Rows from block 4 of the text decoder, named by matrix and row number. Rows with one number belong to one attention dimension. Each number is 128 + 24 x the weight over its row's rms, rounded and kept within 0 to 255. All counts start at 0. Numbers have three digits each. After the name is the row's rms in percent of the matrix's.
# q: attention query (decoder.blocks.4.attn.q.weight, 320x320), inputs 92-137
# k: attention key (decoder.blocks.4.attn.k.weight, 320x320), inputs 92-137
q.134 095:132133167159148103110080123095165097093175159084164135091139094162116083114113122144141129156102112161129136096147112146111145133142096143
k.134 090:148136120100146130111107161161100130169104156171149116144128165063157148115140122155110165129149097113118084144116123122135146148123107114
q.135 116:089125170161142060134077123085127113094146131100163131121103081183117100114108111151119122132093158159108095096136142145094149174162156127
k.135 120:145114116121138139113106161132088107119089152124132148111120141091144137063145109151117143148117136122158108170186122132123136133141122117
q.136 105:172122126113150117133168153149140124150170113132091169133149127096134140145118143096121114116130083145143159153117138112157128135106094068
k.136 100:147142142103130152119164113123157147112137085146120109145129117147119109197074153145156148145118090177132188095098132137108129154108164168
q.137 095:132115134129147143099090153089138136117147130124153139107119098161104097118126126155109135160139114118114117108129119170111155159113102178
k.137 082:169138110138111121147153122134105117137101140112129103162119154063157130131159163129103132109163117133111084167136157100133116120103141148
q.138 111:156131114106130175106148130174143119146111106166128111178156122095129145144121111097102136130119132096184141156121103098134096095095131100
k.138 107:120140126143155081089130076115160150119158128139107119145103079113123144193097118118154148113153112149106148122097145119118107135140161128
q.139 106:096112168158130121115072114095143123115132158100130121083090125174125110125106146138147132145110130124111097126147155156113134172183159156
k.139 102:139142126144099129159107162117130092119126156112139125139144154132121146068132126162114102167105141087130109165161108132115146110159090105
q.140 117:124142153166116103111105129108120142108121167097136092091115104178113103140109123164134129150109135137085113096126126144106152142162160155
k.140 121:136107130149137146149134167133107099148108158153145155125120158129150122077146114121108114135146163124134087161140091114150135152139120125
q.141 108:176137115113129155152180157158117136158154107147133156122132166105142177133135129124106124113137097101155148139113106111124110136119108095
k.141 107:139169116116134115142134078105137122130145091120126107116128122155156118189120142125158152144117129148134144086127128138156107151129165157
q.142 101:141131118086153138161161099171130146161128088161125153156128149111159162145145120092175094108143128078107155160139134089151084125123100101
k.142 102:130163125114113161138150114143149115141179129096169113143135126148104119138133168152140107168134110144088156101116124154078134113151136130
q.143 096:157147146101144125136123157140131107177158104135135129142147144119137171128155113103125103137142110138147123135138095133144098111125116120
k.143 089:106132113131121117139129132150166168148160128167121052156166124122137154138105125108144110123134092165099142104111126160115098157144156146
q.144 095:106154105153104090115112156126122131134123118093141094092157104109128155126089095087171140139125126136120104126102073117088171145144106088
k.144 090:103109155131093096122107126109129162095122132135133119136107147154110146126148128108131111165116182081136147133118118140089146106145108095
q.145 087:103116135134144136151144110104132126137145160106082130124174146111143143156125158111105089131146120130101129149144106145162159109153135135
k.145 086:138139119117153149163135106141167121097108134113132104100156152151147082130112120160105150123154084113145112136120152087115129165136129120
q.146 088:154086139136134128127162136127152105149154118154124111106095135168130083107135119132100169089134094160138126097174140122123104107109138118
k.146 084:134116123165137128133133121164101092140130164153112116150118143150127102126129089129102143139114149105119073124127120102145140122141119100
q.147 097:161105120108171120124138088125127087152135117140142095077104143118132137123084099102103144117133134143186144136142159137142131156139136115
k.147 091:082128162152110150128118163145124095109103120120111158120132096149116141136148102121137109136122162101127135107156088124132173080139116086
q.148 103:102150130142122084106122138120079139090131109127138080109139102080109136139094119107135113182115145109151138151111133128135160161153113127
k.148 105:099153157133082093096100116106149165122119110102165161149109128146114172132130143102149123173135155134102176105126102151131119125125112107
q.149 102:133111154099125137144113166140142131139133105132161140180121113139120094133139177153144156139127151127112166123160139097139129096142117132
k.149 107:171114128117129159168173108144094117165140135158081083113142149100152141139127121109119147114122121164178112134131159125170095171119118176
q.150 096:132102099109139190116120153128144128130101090139132138146113152141131098110147123135116133081125102148100113136136137109155109129086128153
k.150 096:125130144159146150156163150138142106160122165134092107144123113125181112111119118142077123089153124145121097169164157095183147092118109146
q.151 104:123109125087115172150103132170124120115127125132165174168111110129085156145160145132145111159126156131089127090138161109097133106132168120
k.151 121:137120101141128133141142119103134145164159128142116112125116174077154147131141098102150141098138109156151156160144168134152090156108147178
q.152 102:150162140181139124117131129116110124153111136134096122084127107130133134132107104116110119132142122149139134182140105149107155186142112135
k.152 110:103114128136097085099079122136130111110127118088143152117134084151072123135101146135087108131112150080095132127131110154111175101127131083
q.153 097:105147162144122149126087180136112159127165133123123180156102102121100159120140137152148131167114140132101169101148115101088177143145164119
k.153 098:133120103094109142158152107119104140103144121130103139122128126125118152125130142105159123137145100127149167129083137146122114180139141159
q.154 098:160111173085119140143106152140141133128137130145129163150095120111111113120133179130170117159098155104081160103127132110112114084148165107
k.154 101:116117104117140158154135122078133158121124141162108097136154151121163149118140131122165117117131118146157110121115147115126101163105163140
q.155 087:121130114136147122150101117100127136143148141119114120076132124113131131152119101126151132120146145148181104129077120121149109144131147129
k.155 083:101162118127108114090107128171134151136096142114126133147132129164086189146142156160129131156136149130165104121137154104090155126086105075
q.156 103:146114123087118173133098143179148133149122144148128157140104137111094129146143170135149140166121169109131133082136149104110115098085150117
k.156 109:150151127120168104122174142151127142133098112147085098128126120107160129150136081145120130109156080174162116183165142106165131153092154146
q.157 097:072161139149091107094106118097105116059097145125133120128144130125109131144146128125149096162126122141122143142117115134089148137147127130
k.157 092:137145125105137098106091112107121163130152111096146157125126106146103177174113141121175129164135135156084160116126133128114119142105133116
q.158 095:134103151128105144163101147143148157121122117117127167134084152108126132113185177167132156159142132120085129106112144100134114087135148125
k.158 102:145120144147168108130151144132117099169104120181086114113136149092158110106120099129129115081131093132160120137137136127146133172109137164
q.159 099:128127130078086162141104141167121137132096133104145157151082113106086161142133176153169141165120163124130131113109114086101111076093149128
k.159 108:132128127105136118123125114110107153146148117144140132130130173114110141166145110113151140132147136135138148128118141128111074156081160124
q.160 099:105116126130142105152167089169089082131138091172140151127158084161147168137131145165160141139063126136163152136113172134140138116113134126
k.160 091:103121092142138131142110172118089120105128134112095164135138127091130088129129149169164130145100123125125123146148134132118147154150120139
q.161 104:134173130097114084080110137144105106099125143105147092159116068130111167094129106121135115190130163090157099129147149130130136145146112098
k.161 098:115120145137098143148125166145150113157119150197100129115139129115137131114135170160178178134117093140156119161133182139144153143134179105
q.162 113:128134153100134066087102119195103117135129128131154131131142051127128125093129114136130111176151168114182094139127130155146104167128139102
k.162 120:118105130133129161167123155074130139118105136184130160103155207103157132119148151101130109144112110157102119163152121116129128099101143149
q.163 086:120156113158094164144104128091140161110118121110138143074121179145137093111156125115091140104170165115124114138080087107133094141125127150
k.163 089:116127158140088084126135102178134154156121121135111079136123118134130162175161106134116125100152148158138109148084127130122134162153097110
q.164 122:165169135131141054089109128154095114100133138103144105143138065140119159098159087138110127159143151096177099165132132136139101155128140091
k.164 133:103086120154132151166103146075112127148114158162119140127130194070142107117161128110140112108101129136128095166158140157110128144115128144
q.165 097:119104079143139128176168137113096096119135135145088161124153116121155099126110134117158131130093072136083158133149136152159164129131143141
k.165 093:139143119121144102107101160150136137095153151097122154119164123146103122083096110153090143121100165135120123110168110125144110099119102126
q.166 105:116149121102110105117092151152137123083124143135183099118102110108092139095162101123113110186157161106175098159142140129116091162132137097
k.166 098:115118100126121126173135133113125142128110118161102126138133159162169108133138112101123130096141098140135139172110137162130134124131117120
q.167 117:137116133123121083092129113161102136095166117125176146124127034154098111111113070120144127176168147099167101131168155140129116174145100116
k.167 127:120107115137123184178117139078122136123087144139122156101114183088165119108156136086146120098116145149106091166137125158109098129141126119
q.168 103:122121150145108178159139154059152109129110158132103119115133214103142095135130126116115139068114120135098119112103111130110116108121129157
k.168 113:122165167129115073116131127162156112118157106097153120165132061156113162138143118131121141132151100150112161126094104106143120138148132112
q.169 118:082102133159099184142120156105144147163116131146104137115151207098123120134113149116144141058123079155081172129117108127142121117128115156
k.169 118:149129161090142089103115110152147155129156087084143085154108089141074141156112119137110132098139150109118135087101089121131113128132112112
q.170 101:135107115139136141117134102076119118175129123144089134143118182135147092151123148116126139083104127147086157119096118107144144087135142198
k.170 104:117156146116151105080139114174098111145131132121136102117151113164140120149084109145146152148105118108145152088099139099133133127106129118
q.171 101:097126173130111159101123166124184143101099150142121132127087147104139104113126164115076106133157175126087126095152104104133091102130149135
k.171 091:172121113088107167133141120147125124139140128110121112148137148114147123147149121127113108125159146160130111116086099153160144141140119154
q.172 102:133131112142150086110141102171084137133129097095146125152155067120114145104145069114135093149153126128190125170121133126124106167132117126
k.172 102:107125103168138115154097162078096121110130150150093136080164143109139113136106144118127160146102134130151128137120125127146163140138128116
q.173 122:098086138123115173161118118100121141150120116163076122118139179110131127135122150123146129074123124165086168116133103089147168094091136138
k.173 131:147157147125126089082131133175125126118143099103140101155124079169128150143116086176128145146150121140160137114105113124126129159135136098
q.174 118:117114141135144186149114148060151142135121111148098142094114226129119129138110157122142147087133119145072151127099094128129154112129125162
k.174 121:138132159085143101107131125151142146105127089093129122147144082163083132169121126118108128128133136135115167091102100119158144145137116116
q.175 100:136174152105139093095126117179135129108117136134168143135104079123104157098158111143128117177135139093186104120129143137104108159144145123
k.175 094:117099154162107151159119156096149117151133141169117095143096112188126148129130172134159142125112098120106087174154165167138150110135165111
q.176 095:139132105118115129116096115147117144102131111123165092126111136121135078098148129125115129133091170135142149115104120147117169152127115189
k.176 092:138126121165106131158138136129148102101140183126094157113132128162143070113098105150110088132122134111165118119155144126112131120146094128
q.177 098:128106103165127100135092110161064130119127134106131125117147107103107145086172077135122099150130154113143083153163157139146192140149113158
k.177 104:172124159154143116142118144148135096129110150144100149129152084151162116130135145144128136144110123081159121099149147110121129095135118111
q.178 085:140136099108099139137138124123126127091125137123168123155134150132131114153174162173114169120134131141128169110080175122105150146180161172
k.178 087:145113088092155168173148108126163146140156164140099094156117180158125100134128104131138108098105141150149148136103106062113104176136100116
q.179 085:099124169120156134157132130163153154137130153127103122146106085142105141100119116133187174163165143137134130117153155119148090137134154088
k.179 083:157122135087148154094130116137165121143108141139107108102139103095113145087177109135161105117146130189133113103133104142125149083115124132
q.180 091:153126141135135136149139165118172153173132153181108158155146101164139140171087110144172158106160080148123145135125120141160067122103114116
k.180 086:135115142150147169136095126153162156138089093107131087103114164091122131124137120101111157115143141141132102119104108134128146089125176113
q.181 091:160115134118132131144149156126189110135105148140116169141150122139128144126113155128112121118159079115116145119137129148127112113105120127
k.181 085:081145106131117120125102161142119113152112078096109130148167117104098173151144131090143139118094133128123101118157150136101116129101153117
q.182 106:093105126122143079123104145146123097102115171094109136123120076095150094116159101158141105181125155123146149125108169139138181156175145120
k.182 096:128150116106135144142143108106110119123135179163130137093134102125136131094145126115088089088112119139143124118188136149118094155142098138
q.183 101:113104135150128111094089107117118105100143140127172134112142118115116088093135149162155147147132128141102132145112145131130179147150144148
k.183 096:139156109096121151124149132104115111112146195178108122125143129141107131095112134092098119131129122093147131154177083188170106143164132096
q.184 087:125133141101124148108155109112156134105146079143178106144151176128137147145098153152064150079133154126119179156101087100142130121112139104
k.184 082:137078128135119137137101117149167160112140120108127106131118135136116139145090156152099138146098101111161127120081146059090132159115148092
q.185 097:141110153112104120114082101096100128067157118109122097094129107108120099113165141126112126146138175105101140114081142115132160110156117154
k.185 097:170148125126143101156151092148127120140146142190088116132143117138132139133137122127128129099129095143136116131135135127121082124140122126
q.186 096:116126139129137100077108124118096121082133145069144124128136090111125124118146138096147125146136162150121091123128139156122153138134102143
k.186 097:153154121092097122143145126129134115144147163105159164113149088164152132138112102143129077115159151093111151148128120153135137088120093123
q.187 091:141153089115106138143137127116141136160111070127152146135136133131111143139109161099096132098084139158117127124099073141124118129090137126
k.187 090:142088135128131112128139143162124150147093085116111149134098121146104143145114097129151143160150170102124148154092135120120129157098137110
q.188 095:159133098122127120161162145109136129152120116148106129148144159153123160110062115118130138102137100124130110144134098114112075136109105100
k.188 093:094092150175137095132105156137133127149148089115168162150130143114124154108124138150146151149110125124133127135086147140083170098122122106
q.189 089:103121135160150097121092143126101099123164113150103132102150087128132129120136120104185117123139156102126104108135157127112112107161151156
k.189 085:136114136093134153093101142141123103121143126159125135110122104060099140119136137100122120105142131145113096115171160176177104124168112116
q.190 106:103128147171114104127107132115125125095130166106121109142112083122141110134151108150170145165128161128113097137124139157143149137147142133
k.190 103:134154125112151130131139103130109108127143176127138139118162124136118125098161135097107075139120130145142110156166136162159096117150125166
q.191 104:115132117116112119111125118144095126081160149092180115106117124123135098105178106122119097140101151110134118122118146135108180144144133169
k.191 095:141103149151127134137150132106092091116139160155115118105151124172138096154090113135132118118146123135116114139126125091147130094165134132
q.192 101:126109147147128098127119072116128128124162126126110116124097094120100110099132148099119082100124111140109126124115143170122124082160137086
k.192 112:104124137089144128138138129196122107115086137144127114124165090133138124126141084112136109147112139130140119134141100139128105106139109107
q.193 107:152140137124100157153131172166164121125064153163143108177138173153129160148103123148136156116133125126125137125136100086122128122135107114
k.193 105:101120158178145139095108135103151160136128109109126135131087151121123148125135137127106118123143118157136151117076129114119130145108126152
q.194 093:127098153127124135118110146174146136095140128088146145162135135109139149112103121154101127115141133157133147122112136117128117151150150111
k.194 096:160148129124141144151134136125146155160124141146124099145109137128114135155138144085111091095149131143112119128170108174113123114089150138
q.195 112:106118147158085144098131154183140128121090115111137116174116144094107125111105125170125134161140141147107139103113105092124155104151125071
k.195 106:108127143146151134134171139134147151137147109117127125142114106095147103145129121071145098107160131127115152145128127156121120137111149166
q.196 108:127111138147118138106142182155168130155069128136151144184130182075115143153155132178147146141136107127112153124125091092140121142108127124
k.196 098:138115153131134148095093146126111157162152091125134150106116114103096110155119135138136168115134106114117146130092157125095116123124123126
q.197 097:135148138118151147129133093085121087131148116144153125088133107149153121094142121111149126119122131126163086162173125158096128123132121154
k.197 096:094109132112090079099124111191141118094136105131103135131133123110131093145092141158120159137126154139146128121134143079157120164140137133
q.198 105:093106148140141119131133065126120117106176151105139141096088108098116111100162121087128138130138117151102125135122144152137101118141125151
k.198 104:126127122096088143150110119137134099124117154128156116116143113139120115151137134124139109145148150121169140144132113147133104110130101099
q.199 103:160131128115115155132131143116145158163082097155107124144145166141143116135162134106162134103134145126143130142148101117149095091076101134
k.199 097:124123136143108107124104148108127102134129127113109121145098147126114133134129124122129159146128159106160106124081140119118134168129145110
q.200 089:136113133157095153092109165141147131139089137127103141146155132093119104121133103164121176161100122129115141115145142119123115158144110075
k.200 079:102158152119127119120138101147103144163156110131152111154149153157174158143128130086125129146127110122123163096128112097118062135125128123
q.201 101:107117129113101164109099172133131106112125123092101113141097104098108118112108128157115164145134120131115121122112133112115138137134113089
k.201 098:109121101144199123144174122132167151134137131147102153091160110133181116174110114119151083096139133133104143131157150105147100086130121146
q.202 107:150139108130085187118105163148153132144054140140110130146115141145111119156117102192116155154122102104122108116157131083119143171124124136
k.202 109:117093160119172145090118138110116168114126127137118150147122116089134112146106142134118127127127128146105166097093129090106078154132168144
q.203 092:102129094149119118136128117137081102122139112101149105109147078134140153132097122089134139153118159133121114142127159125136152148103134125
k.203 089:118147105125128090152105103155103126147127163122129113117151111106137095128121130156174125133090145168120175127163118083147149136170100143
q.204 101:107135100137175101133143094136077125095163144116130114111142083086132121119102139154116111122120129136110106119097183157126118139162139127
k.204 097:113165111109178126148153126126135127136128113141088143106155108151144156109105120116133069127145122149123140115172116145109126096128130110
q.205 122:086149097129149086166123076126101098125147154137133116059136086121151152100104107109136109098105128131161093133140141179102121114149150115
k.205 107:139113117112137119129137122168124089109068153159134108151152096098114103113093079166139131131133114136137150123159124100135151149157138126
q.206 102:129112116096106160149151173153128094149067109140116156133134198129136123166145131163153162125131129118140129161144112088114123129098119143
k.206 107:112142138160176118127106112117123160120125120139112164129104149115126123143106147167111139108106158123117147124078136102119141119116176142
q.207 096:123122152125119124119135131131160122094152147084117120143098090118106119082135140164104128126128123141105120138113120166107122065145143123
k.207 105:154152114088161108147150085153117115135137134149138141137174116138168136123143097117157079082134091130121158147195118150103144092126131142
q.208 098:144144169101154108094124133147138130126106162128147115132119141144148099141135117134130113136177151116145141139141121053115124091118122148
k.208 092:126168113168143141093157121092128130103102111128124133138112139134151150129102157123147143078151088161113179116074139126119103174116142127
q.209 107:127152165095127112117119119113117109140116126123128176134101158127109106136151154150152129112159142129139137108116095075097113123091137147
k.209 111:097121138139133099124155067124113133126129126114123129125129081137109143139133082112108113122141144126121140127079127145162108164161137134
q.210 107:174142145132137139086122118168134104115111134150173104177118154130115125136143119135119141159194132120175128138126101114121107106104103156
k.210 104:127159168128183125095136110111144125150166101104130153159122155158163100143131128143166118094119068142085140097104146119132113147108148153
q.211 098:126121121132127169138147115132134151136137101154111081132149097111130150104096130133090160133124109165142086149103134150159124129129082112
k.211 098:142131126123127106144118153120131107132146136170123133160097179099124119121114119116177161121119103121142076123150124080134099115084148122
q.212 104:165093109087136126107144111173178153151142110127138113172142123128119104146137106126110149110178124138152136147117113124136112153146111136
k.212 102:172113155106171126127156137123121110123153145125079124155113158116136124128085126140169142117132103159140142123123162104121089130100153138
q.213 102:100106076131133123132121124130112134123114132144106108088128133082127150120083135152130118129091135116125100113140130166121176145141140127
k.213 098:083154113116123141124115173129115147145112168163108104141140165110135131109153120124108121124143116107161142135161128134123158114155116082
q.214 111:089110128141140133148103131108110128120127150101120155077119122103141117120099143125132101130065124137133135147164162156106178125119124107
k.214 106:111148130170104134132115142146113132120087173137165143132132116113132131109123149119097105149101145131133124134138085160112141092144099089
q.215 088:076110147113121125159130106112137178121152110141080099106138068123149134116088127112140144114069108126098120137093136147131158158100109073
k.215 098:110125138159118156118138120137128143110094158121125123115129107120159092098135085168103146139109149152147113141109119133166108127115123118
q.216 090:174163122140133136085144132169157108107074161106135138147096130128114097144149119145136116163123166133151123120153131087116141126160110199
k.216 080:132143146124115143147124133068098094112116102140147139086158106143143152103102181117089143111104086135110145156117139164086143108139149146
q.217 108:127084119128114109155107122159135122107103129135159111146140140060135136086116128186142152143064112116135088149144139121143189128156105117
k.217 117:101138135136142179121127149068129149132108141139105151086109189096155180113114150100123134102125114125097116119150094121117143105106157104
q.218 092:160091107122138116129116122157156109151139114132135090168119148106126107134156107158154149130159132112121144109140109102140114134151085133
k.218 100:159133115110159163120163170078127125150131125135094116109107177116140127118091132103116138075140103120145107144125161138122094132075146162
q.219 102:127126168118155108113146122117157117120133168120143127152138139128143087117117122138128115147164166119130135149141116111118122104120158137
k.219 098:120169106152136175103131119124147111103107095077114134126121082137125147140142130096111115136113093135128127097078125157137118112136117154
q.220 109:069131091137119144168128127123092150137137113125115138107149096103135148122092144139135143129048097155105099126134160153125138155143132108
k.220 099:101093131135130159123090165148110129131114141128122126131152131086121141110129134138072163131121157115137092168191096158145137085156113121
q.221 101:081134139127133128123149114134115142144155089149105150097125089118144148158121145134149138091092081151088111130125164175119142155154116104
k.221 092:159070090143149170141085163144129100118112186147123128096134149088133082102148111138116162130130189127141118116151112150122155103104090122
q.222 094:131076068122137148127138122156140098118101108141139100136125126053126141109126073167132128137149167100152117148185158116135159127134117121
k.222 106:103189129149169132114133116098110134144145136121112157118108140106140170099113175133157136123107079151110128135133149099083138145107139081
q.223 106:100148155132122100138118122105108141115150156128127168070133164167119114111136160139123101134112145096120133123124104102099129100133178128
k.223 123:092091122138114144123157098136088139112134146108144115122128092130118129133142087111093092128121134134107134121111119173153103132169077134
q.224 091:136131108094139122178116134085124153119118106112088165099161150124149139125097087118135097102091131156127154158135134140120120157125133115
k.224 090:148138140107150105152128107162116111139102114147108161130146094157139124122111139183063156145133135094125128137118094153165170160129087117
q.225 091:177105119144094050112127114124136119132127133127130123165111129147144146149123131160166095148129118107152109148106119111172148119131118129
k.225 089:127135151117107155156132161127140131140109111126139099134125159125095159104129127064121073096120146134149145170125094140109107064093130118
q.226 087:116154167115163138150151094106100123132106097123116172087153107167097154168102103134117101129107152187127114111120115090128132102119147075
k.226 092:134111107118106097123158137116122091113102147160138120098165104121149121121100104193083109153137127091116120129133113127166154101151121153
q.227 103:136125105129128154117143135148146127136106149132121119162116098127119112121172123099087170130163139120135105144106090140103073134144132145
k.227 109:105123106157156161125129145110133152153133125127144126132114145113150140133137158087170109102128109153113123122122165100120084156095180130
q.228 096:175115123152138160097136138143129119158108134135134120154138126121154118123162095143083137117142112103110089122148135137125084116154116186
k.228 099:102114117139129166113141145094131137142122126137119140122093148127133153113119170065169105060148089145127109135151132113111134143095155136
q.229 092:126153119124101190136130184124132100145098114117114135088109108106103132146152162115105133145135105146078149129119120106114103117096146168
k.229 092:150126096164161129119151100125110131085148115153132133130121115164151105135128104185133187140099116128154131110083129111155135145159133159
q.230 102:114120146141151108121120113075118167130110096117122164090126141166109151171070159164129092120116131177136155128148161097130175156149168111
k.230 110:148116143088118064103145132176123094115126155123104149145170077131131112117117105162117128160138153109150152150111124148183153118151100130
q.231 089:124126131148151148136124132064095151128115104115105146108134152139122138102100112115147086135144119141127151122152104103129098152110120149
k.231 089:120125118118150140127101149180141120133111092086143131135136067095104073128089084125105150176128122134119100133112113108135157144148121098
q.232 093:095160119073111197108151167148125144179124118129165122162105103109123146114146157096096144106179104115117116110133119117130126123112149138
k.232 083:129136161175127132149151172085160143102187147158106116099114160120157090140124159141075159174112103133095120126069143116118123144123159133
q.233 093:086097127121149131161101117074104138128134111096102144123099147116146113166069138122134079143099112141145136108115129107112150173161127087
k.233 102:130126138119143074105160118133140116092133106125123113138149074146147093123106112180125154193131168126177143100134144122196141110143080116
q.234 104:085162107148140199127129160146146107115117141125149119124128107109099121119174161115104154111141136133142138119114103118079082127104139139
k.234 110:137119137169146156158163136117113140089126142132125136128115118162164082149101133189115143172105118129106129129109176109161125165154150140
q.235 084:124138146135113091162141074104121108092115156118126141119139119131142114133070127131175092111123108145152110111164128111117147177127106143
k.235 076:103120164113124149088111127116124075131085136142128124111114110079123114102137102152145101150104138087112137155126140111116157106121126126
q.236 096:108117105121143179094123173183130143151117151120128122156090109126122136147186143091092161130138114103141109112118091111141087091124129145
k.236 095:121132156175105175121144130101125138136139138108137123130125165145114107135121139118122159102118131174093112128093129086123113168135173114
q.237 092:144108152142132085151124125070105150082126120093098170127153150134153128129075114136139087153097109147143152149145153134143145106125158120
k.237 096:162138133079111101134159097125125107096111137114116133151180095155122089137142075159104141175130170135159154134178124115135147123177099107
q.238 086:117128142136102116156100109083161144087143105147101142092108148164136157134117134121136143154121137165122144122111120115139137107138171107
k.238 094:124107140127097106119113101167144124092139128138113120133154078150144064117103083198103161179118114138129154137142140156142132143145102125
q.239 105:179149141095122095105147134173110099116123109130144075156155116136121112142170123100141141142176111096156146136115111144168113115128103134
k.239 109:088119155159113168152136160119157152152116112145136141150102171097143166128127136076136106059120117140124087129129145163082109144100172149
q.240 099:167152144148125140154137142093119134130114174128123097165140166145108141154175114130094124094119138126169087117127135118158050171159113152
k.240 095:125135125122128115110173117142135122111144133132095108128115116128127101147090109134143148135119110128134174122086147084155106115111162121
q.241 090:087112145098123166156114128107115142158166148121099113133160110142144149150137145127066093106133145079128127125155128159128116121098105092
k.241 094:136141127136151174160155096117140126146159169142121184115119165107152150108139160114151093147097125149165158099141148148091097078109181133
q.242 098:135123140112130140176110126113123136153190118106116137119160137136141101126092119141108125115104133097140154125139124142110121110090146100
k.242 094:094159105156104184153121120137147115150113169143101152096136122137119146092148174137142102100112096176121146133156158162132093097150162104
q.243 106:150113143167143141111130137126133147130115077145131109139135151150111121147148105152117181130109088130147102109088168097135074139131124164
k.243 114:160153110107130082117135142151140079091107110134129089165164119160160117116091105127096187131121093128162149114146125109165123129142098124
q.244 094:160137128087103123097110135080135134137139167161121126130086131166126151125119105147105117115171141128141110154142146134142115168138086157
k.244 086:123101116103135102111131103141099150131088109159110110155094112104101081185075114130168156141102130120132131119116135070106135139092158184
q.245 099:136153148181118141168155129167131134132126132117118130112143116174127109129095126144115122158133104155119114100157136113126111129142131164
k.245 097:126160097140131123169167134118126083124149135125145143137145105099163116138120104138094141134115097149137137117127108184120143110140075127
q.246 085:132108131123110134114144117132154160095087084109184152137102088119125115125111121139166159153139132172095165134137149135106131114118136116
k.246 090:104082124120135117123119104127106144156105137111159075169140140123094131112149132140126143109132163074151100106121133115164156112159129122
q.247 096:157108115099136123098154132131117136105096108107162136147118130137107159126150116154176138134105156154127166157076145086146126099130139139
k.247 096:138093156124115101104090118126144106102093128112100118126111112169122131147109135150120161163132169114133126111126099133148145146125139107
q.248 094:125167116127103160164134136120137139163179160127090135105146179114128107112109116085086125127143133082135132140137133169100112107107120138
k.248 096:126143119124147113125120108124158179129153142112116165114099127134147160112127151085144073102124143177160146109129118143115096115131137172
q.249 100:128149151136125146153112127135150121172170150168078122115137163140152138120145131101099078112163150120106097111185127146099121094147110123
k.249 102:097135092109120178143150093125142142157139138126100162089113158105124126118172148092164100115098116150156154147136118103101113121112177134
q.250 097:144132146165113102104121157123126155102103134151133125174103131130092117123150107147144153157111105123133123163131144123132096147140120133
k.250 108:127085155133154102103140103176140113122116119127107110177113130152121114145109100151114180110152138096120123131124144089148108141142117108
q.251 099:120127151164146148134096133132156098167146135121116096138142158141117137110113107129093136120138091118148077109168125157116074160150133141
k.251 094:130142121102152169143141103111108163117135139135123147149156152094123112098183116096111100081127157119132123148111128135108104101143113162
q.252 089:166168120128134127127118145124118120149138143142088089151131152149135141122107109139111122091147121069147118101151122122102132126147110143
k.252 085:129184122152101091181134112117149108116135123113105122145155114126184113100163128124153097088152064127148159128152124133165088139118095119
q.253 084:151108101105126143151182138095158135120145146115136131150146128180129141106163141148099108090101089120131135152109129108135058131143105147
k.253 085:122164111114137152140162105105150112124112122157098126148152081127163120109129125125124147141105103152128170127127123131137101169138161082
q.254 107:160109120141114137110126141137139166131125089105173132151111122134122136131124155129129166145108128174107123103082134094125130153138145134
k.254 118:121106104116113105150136148178129085094116122120119094151140087145138099100103117144105164145134110079112080142144121102139150137140079074
q.255 096:159129151146101126097123134147129152076083087127168147124111139112124110142151116120154162124103166167121168156090156147155133142124133131
k.255 096:140077128105103095121083158173126125100080139106122109163137091114112102121092114157091150152123132080134128126118136089115138155163128121
q.256 110:122161139144152077095158112107114143088128083118143153115112127171129158198090141157141113162099151134130180087065127123132135097095127086
k.256 120:094121140144136169103106142098105134152130142123144121128095091127106097114162131059110066076136153128130135134121102141145134108116148114
q.257 102:144112154100160095131141074106103159106128076118116154119121118180109137172084111138116120139115140138149177089083126110112176123121128103
k.257 104:092128144163142150114106114118094133127099134103126157127110081131149113101134131069117083138151121092115139105102120151118161104155121114
q.258 109:160102116132126158121144123090128100137071115132117079113126108124114138113108087116099176094124134181137117130106125175172134142155115111
k.258 115:119174128148114099115110124125126113088118123119150123126098133168111115132099137134127118164120110091151129095077130084115142111134140137
q.259 091:153098141126138157145106110072160125131108160129092067105125141163156150143086130115126153103146134146148117125148110133159139125149136133
k.259 092:125119106114115151102158146141125141098143075151151158120139137108118108120155150210129127206108117129112119130099155079167145170144142154
q.260 091:137146135143120148136121134152101106098170101115140158134140122111161079119179142130153140135130118086108132116158139101147126140112126159
k.260 090:128168135108123093152133109126146105152097169130101126127131138159130185092132120048172091080105110138106133157149145158129130122121121089
q.261 109:147129134131139152126107115124121097148091124129099089120141098137126174135112077135104156130110109150156112143125156154168132116134122121
k.261 106:128138128136158080113136095124144113086150121102133120158114113196115117143100128152112147170119138134138159089136142130116172151142121093
q.262 106:132143150102126091134162080124091157082102117137100127134137125176100155174103170120103125150134166148106193122077108104104121134148167126
k.262 105:113099123156146174109101146133102150141095141140140132086136121105152103101182104097102096136147158103111131132108119106138102128142141132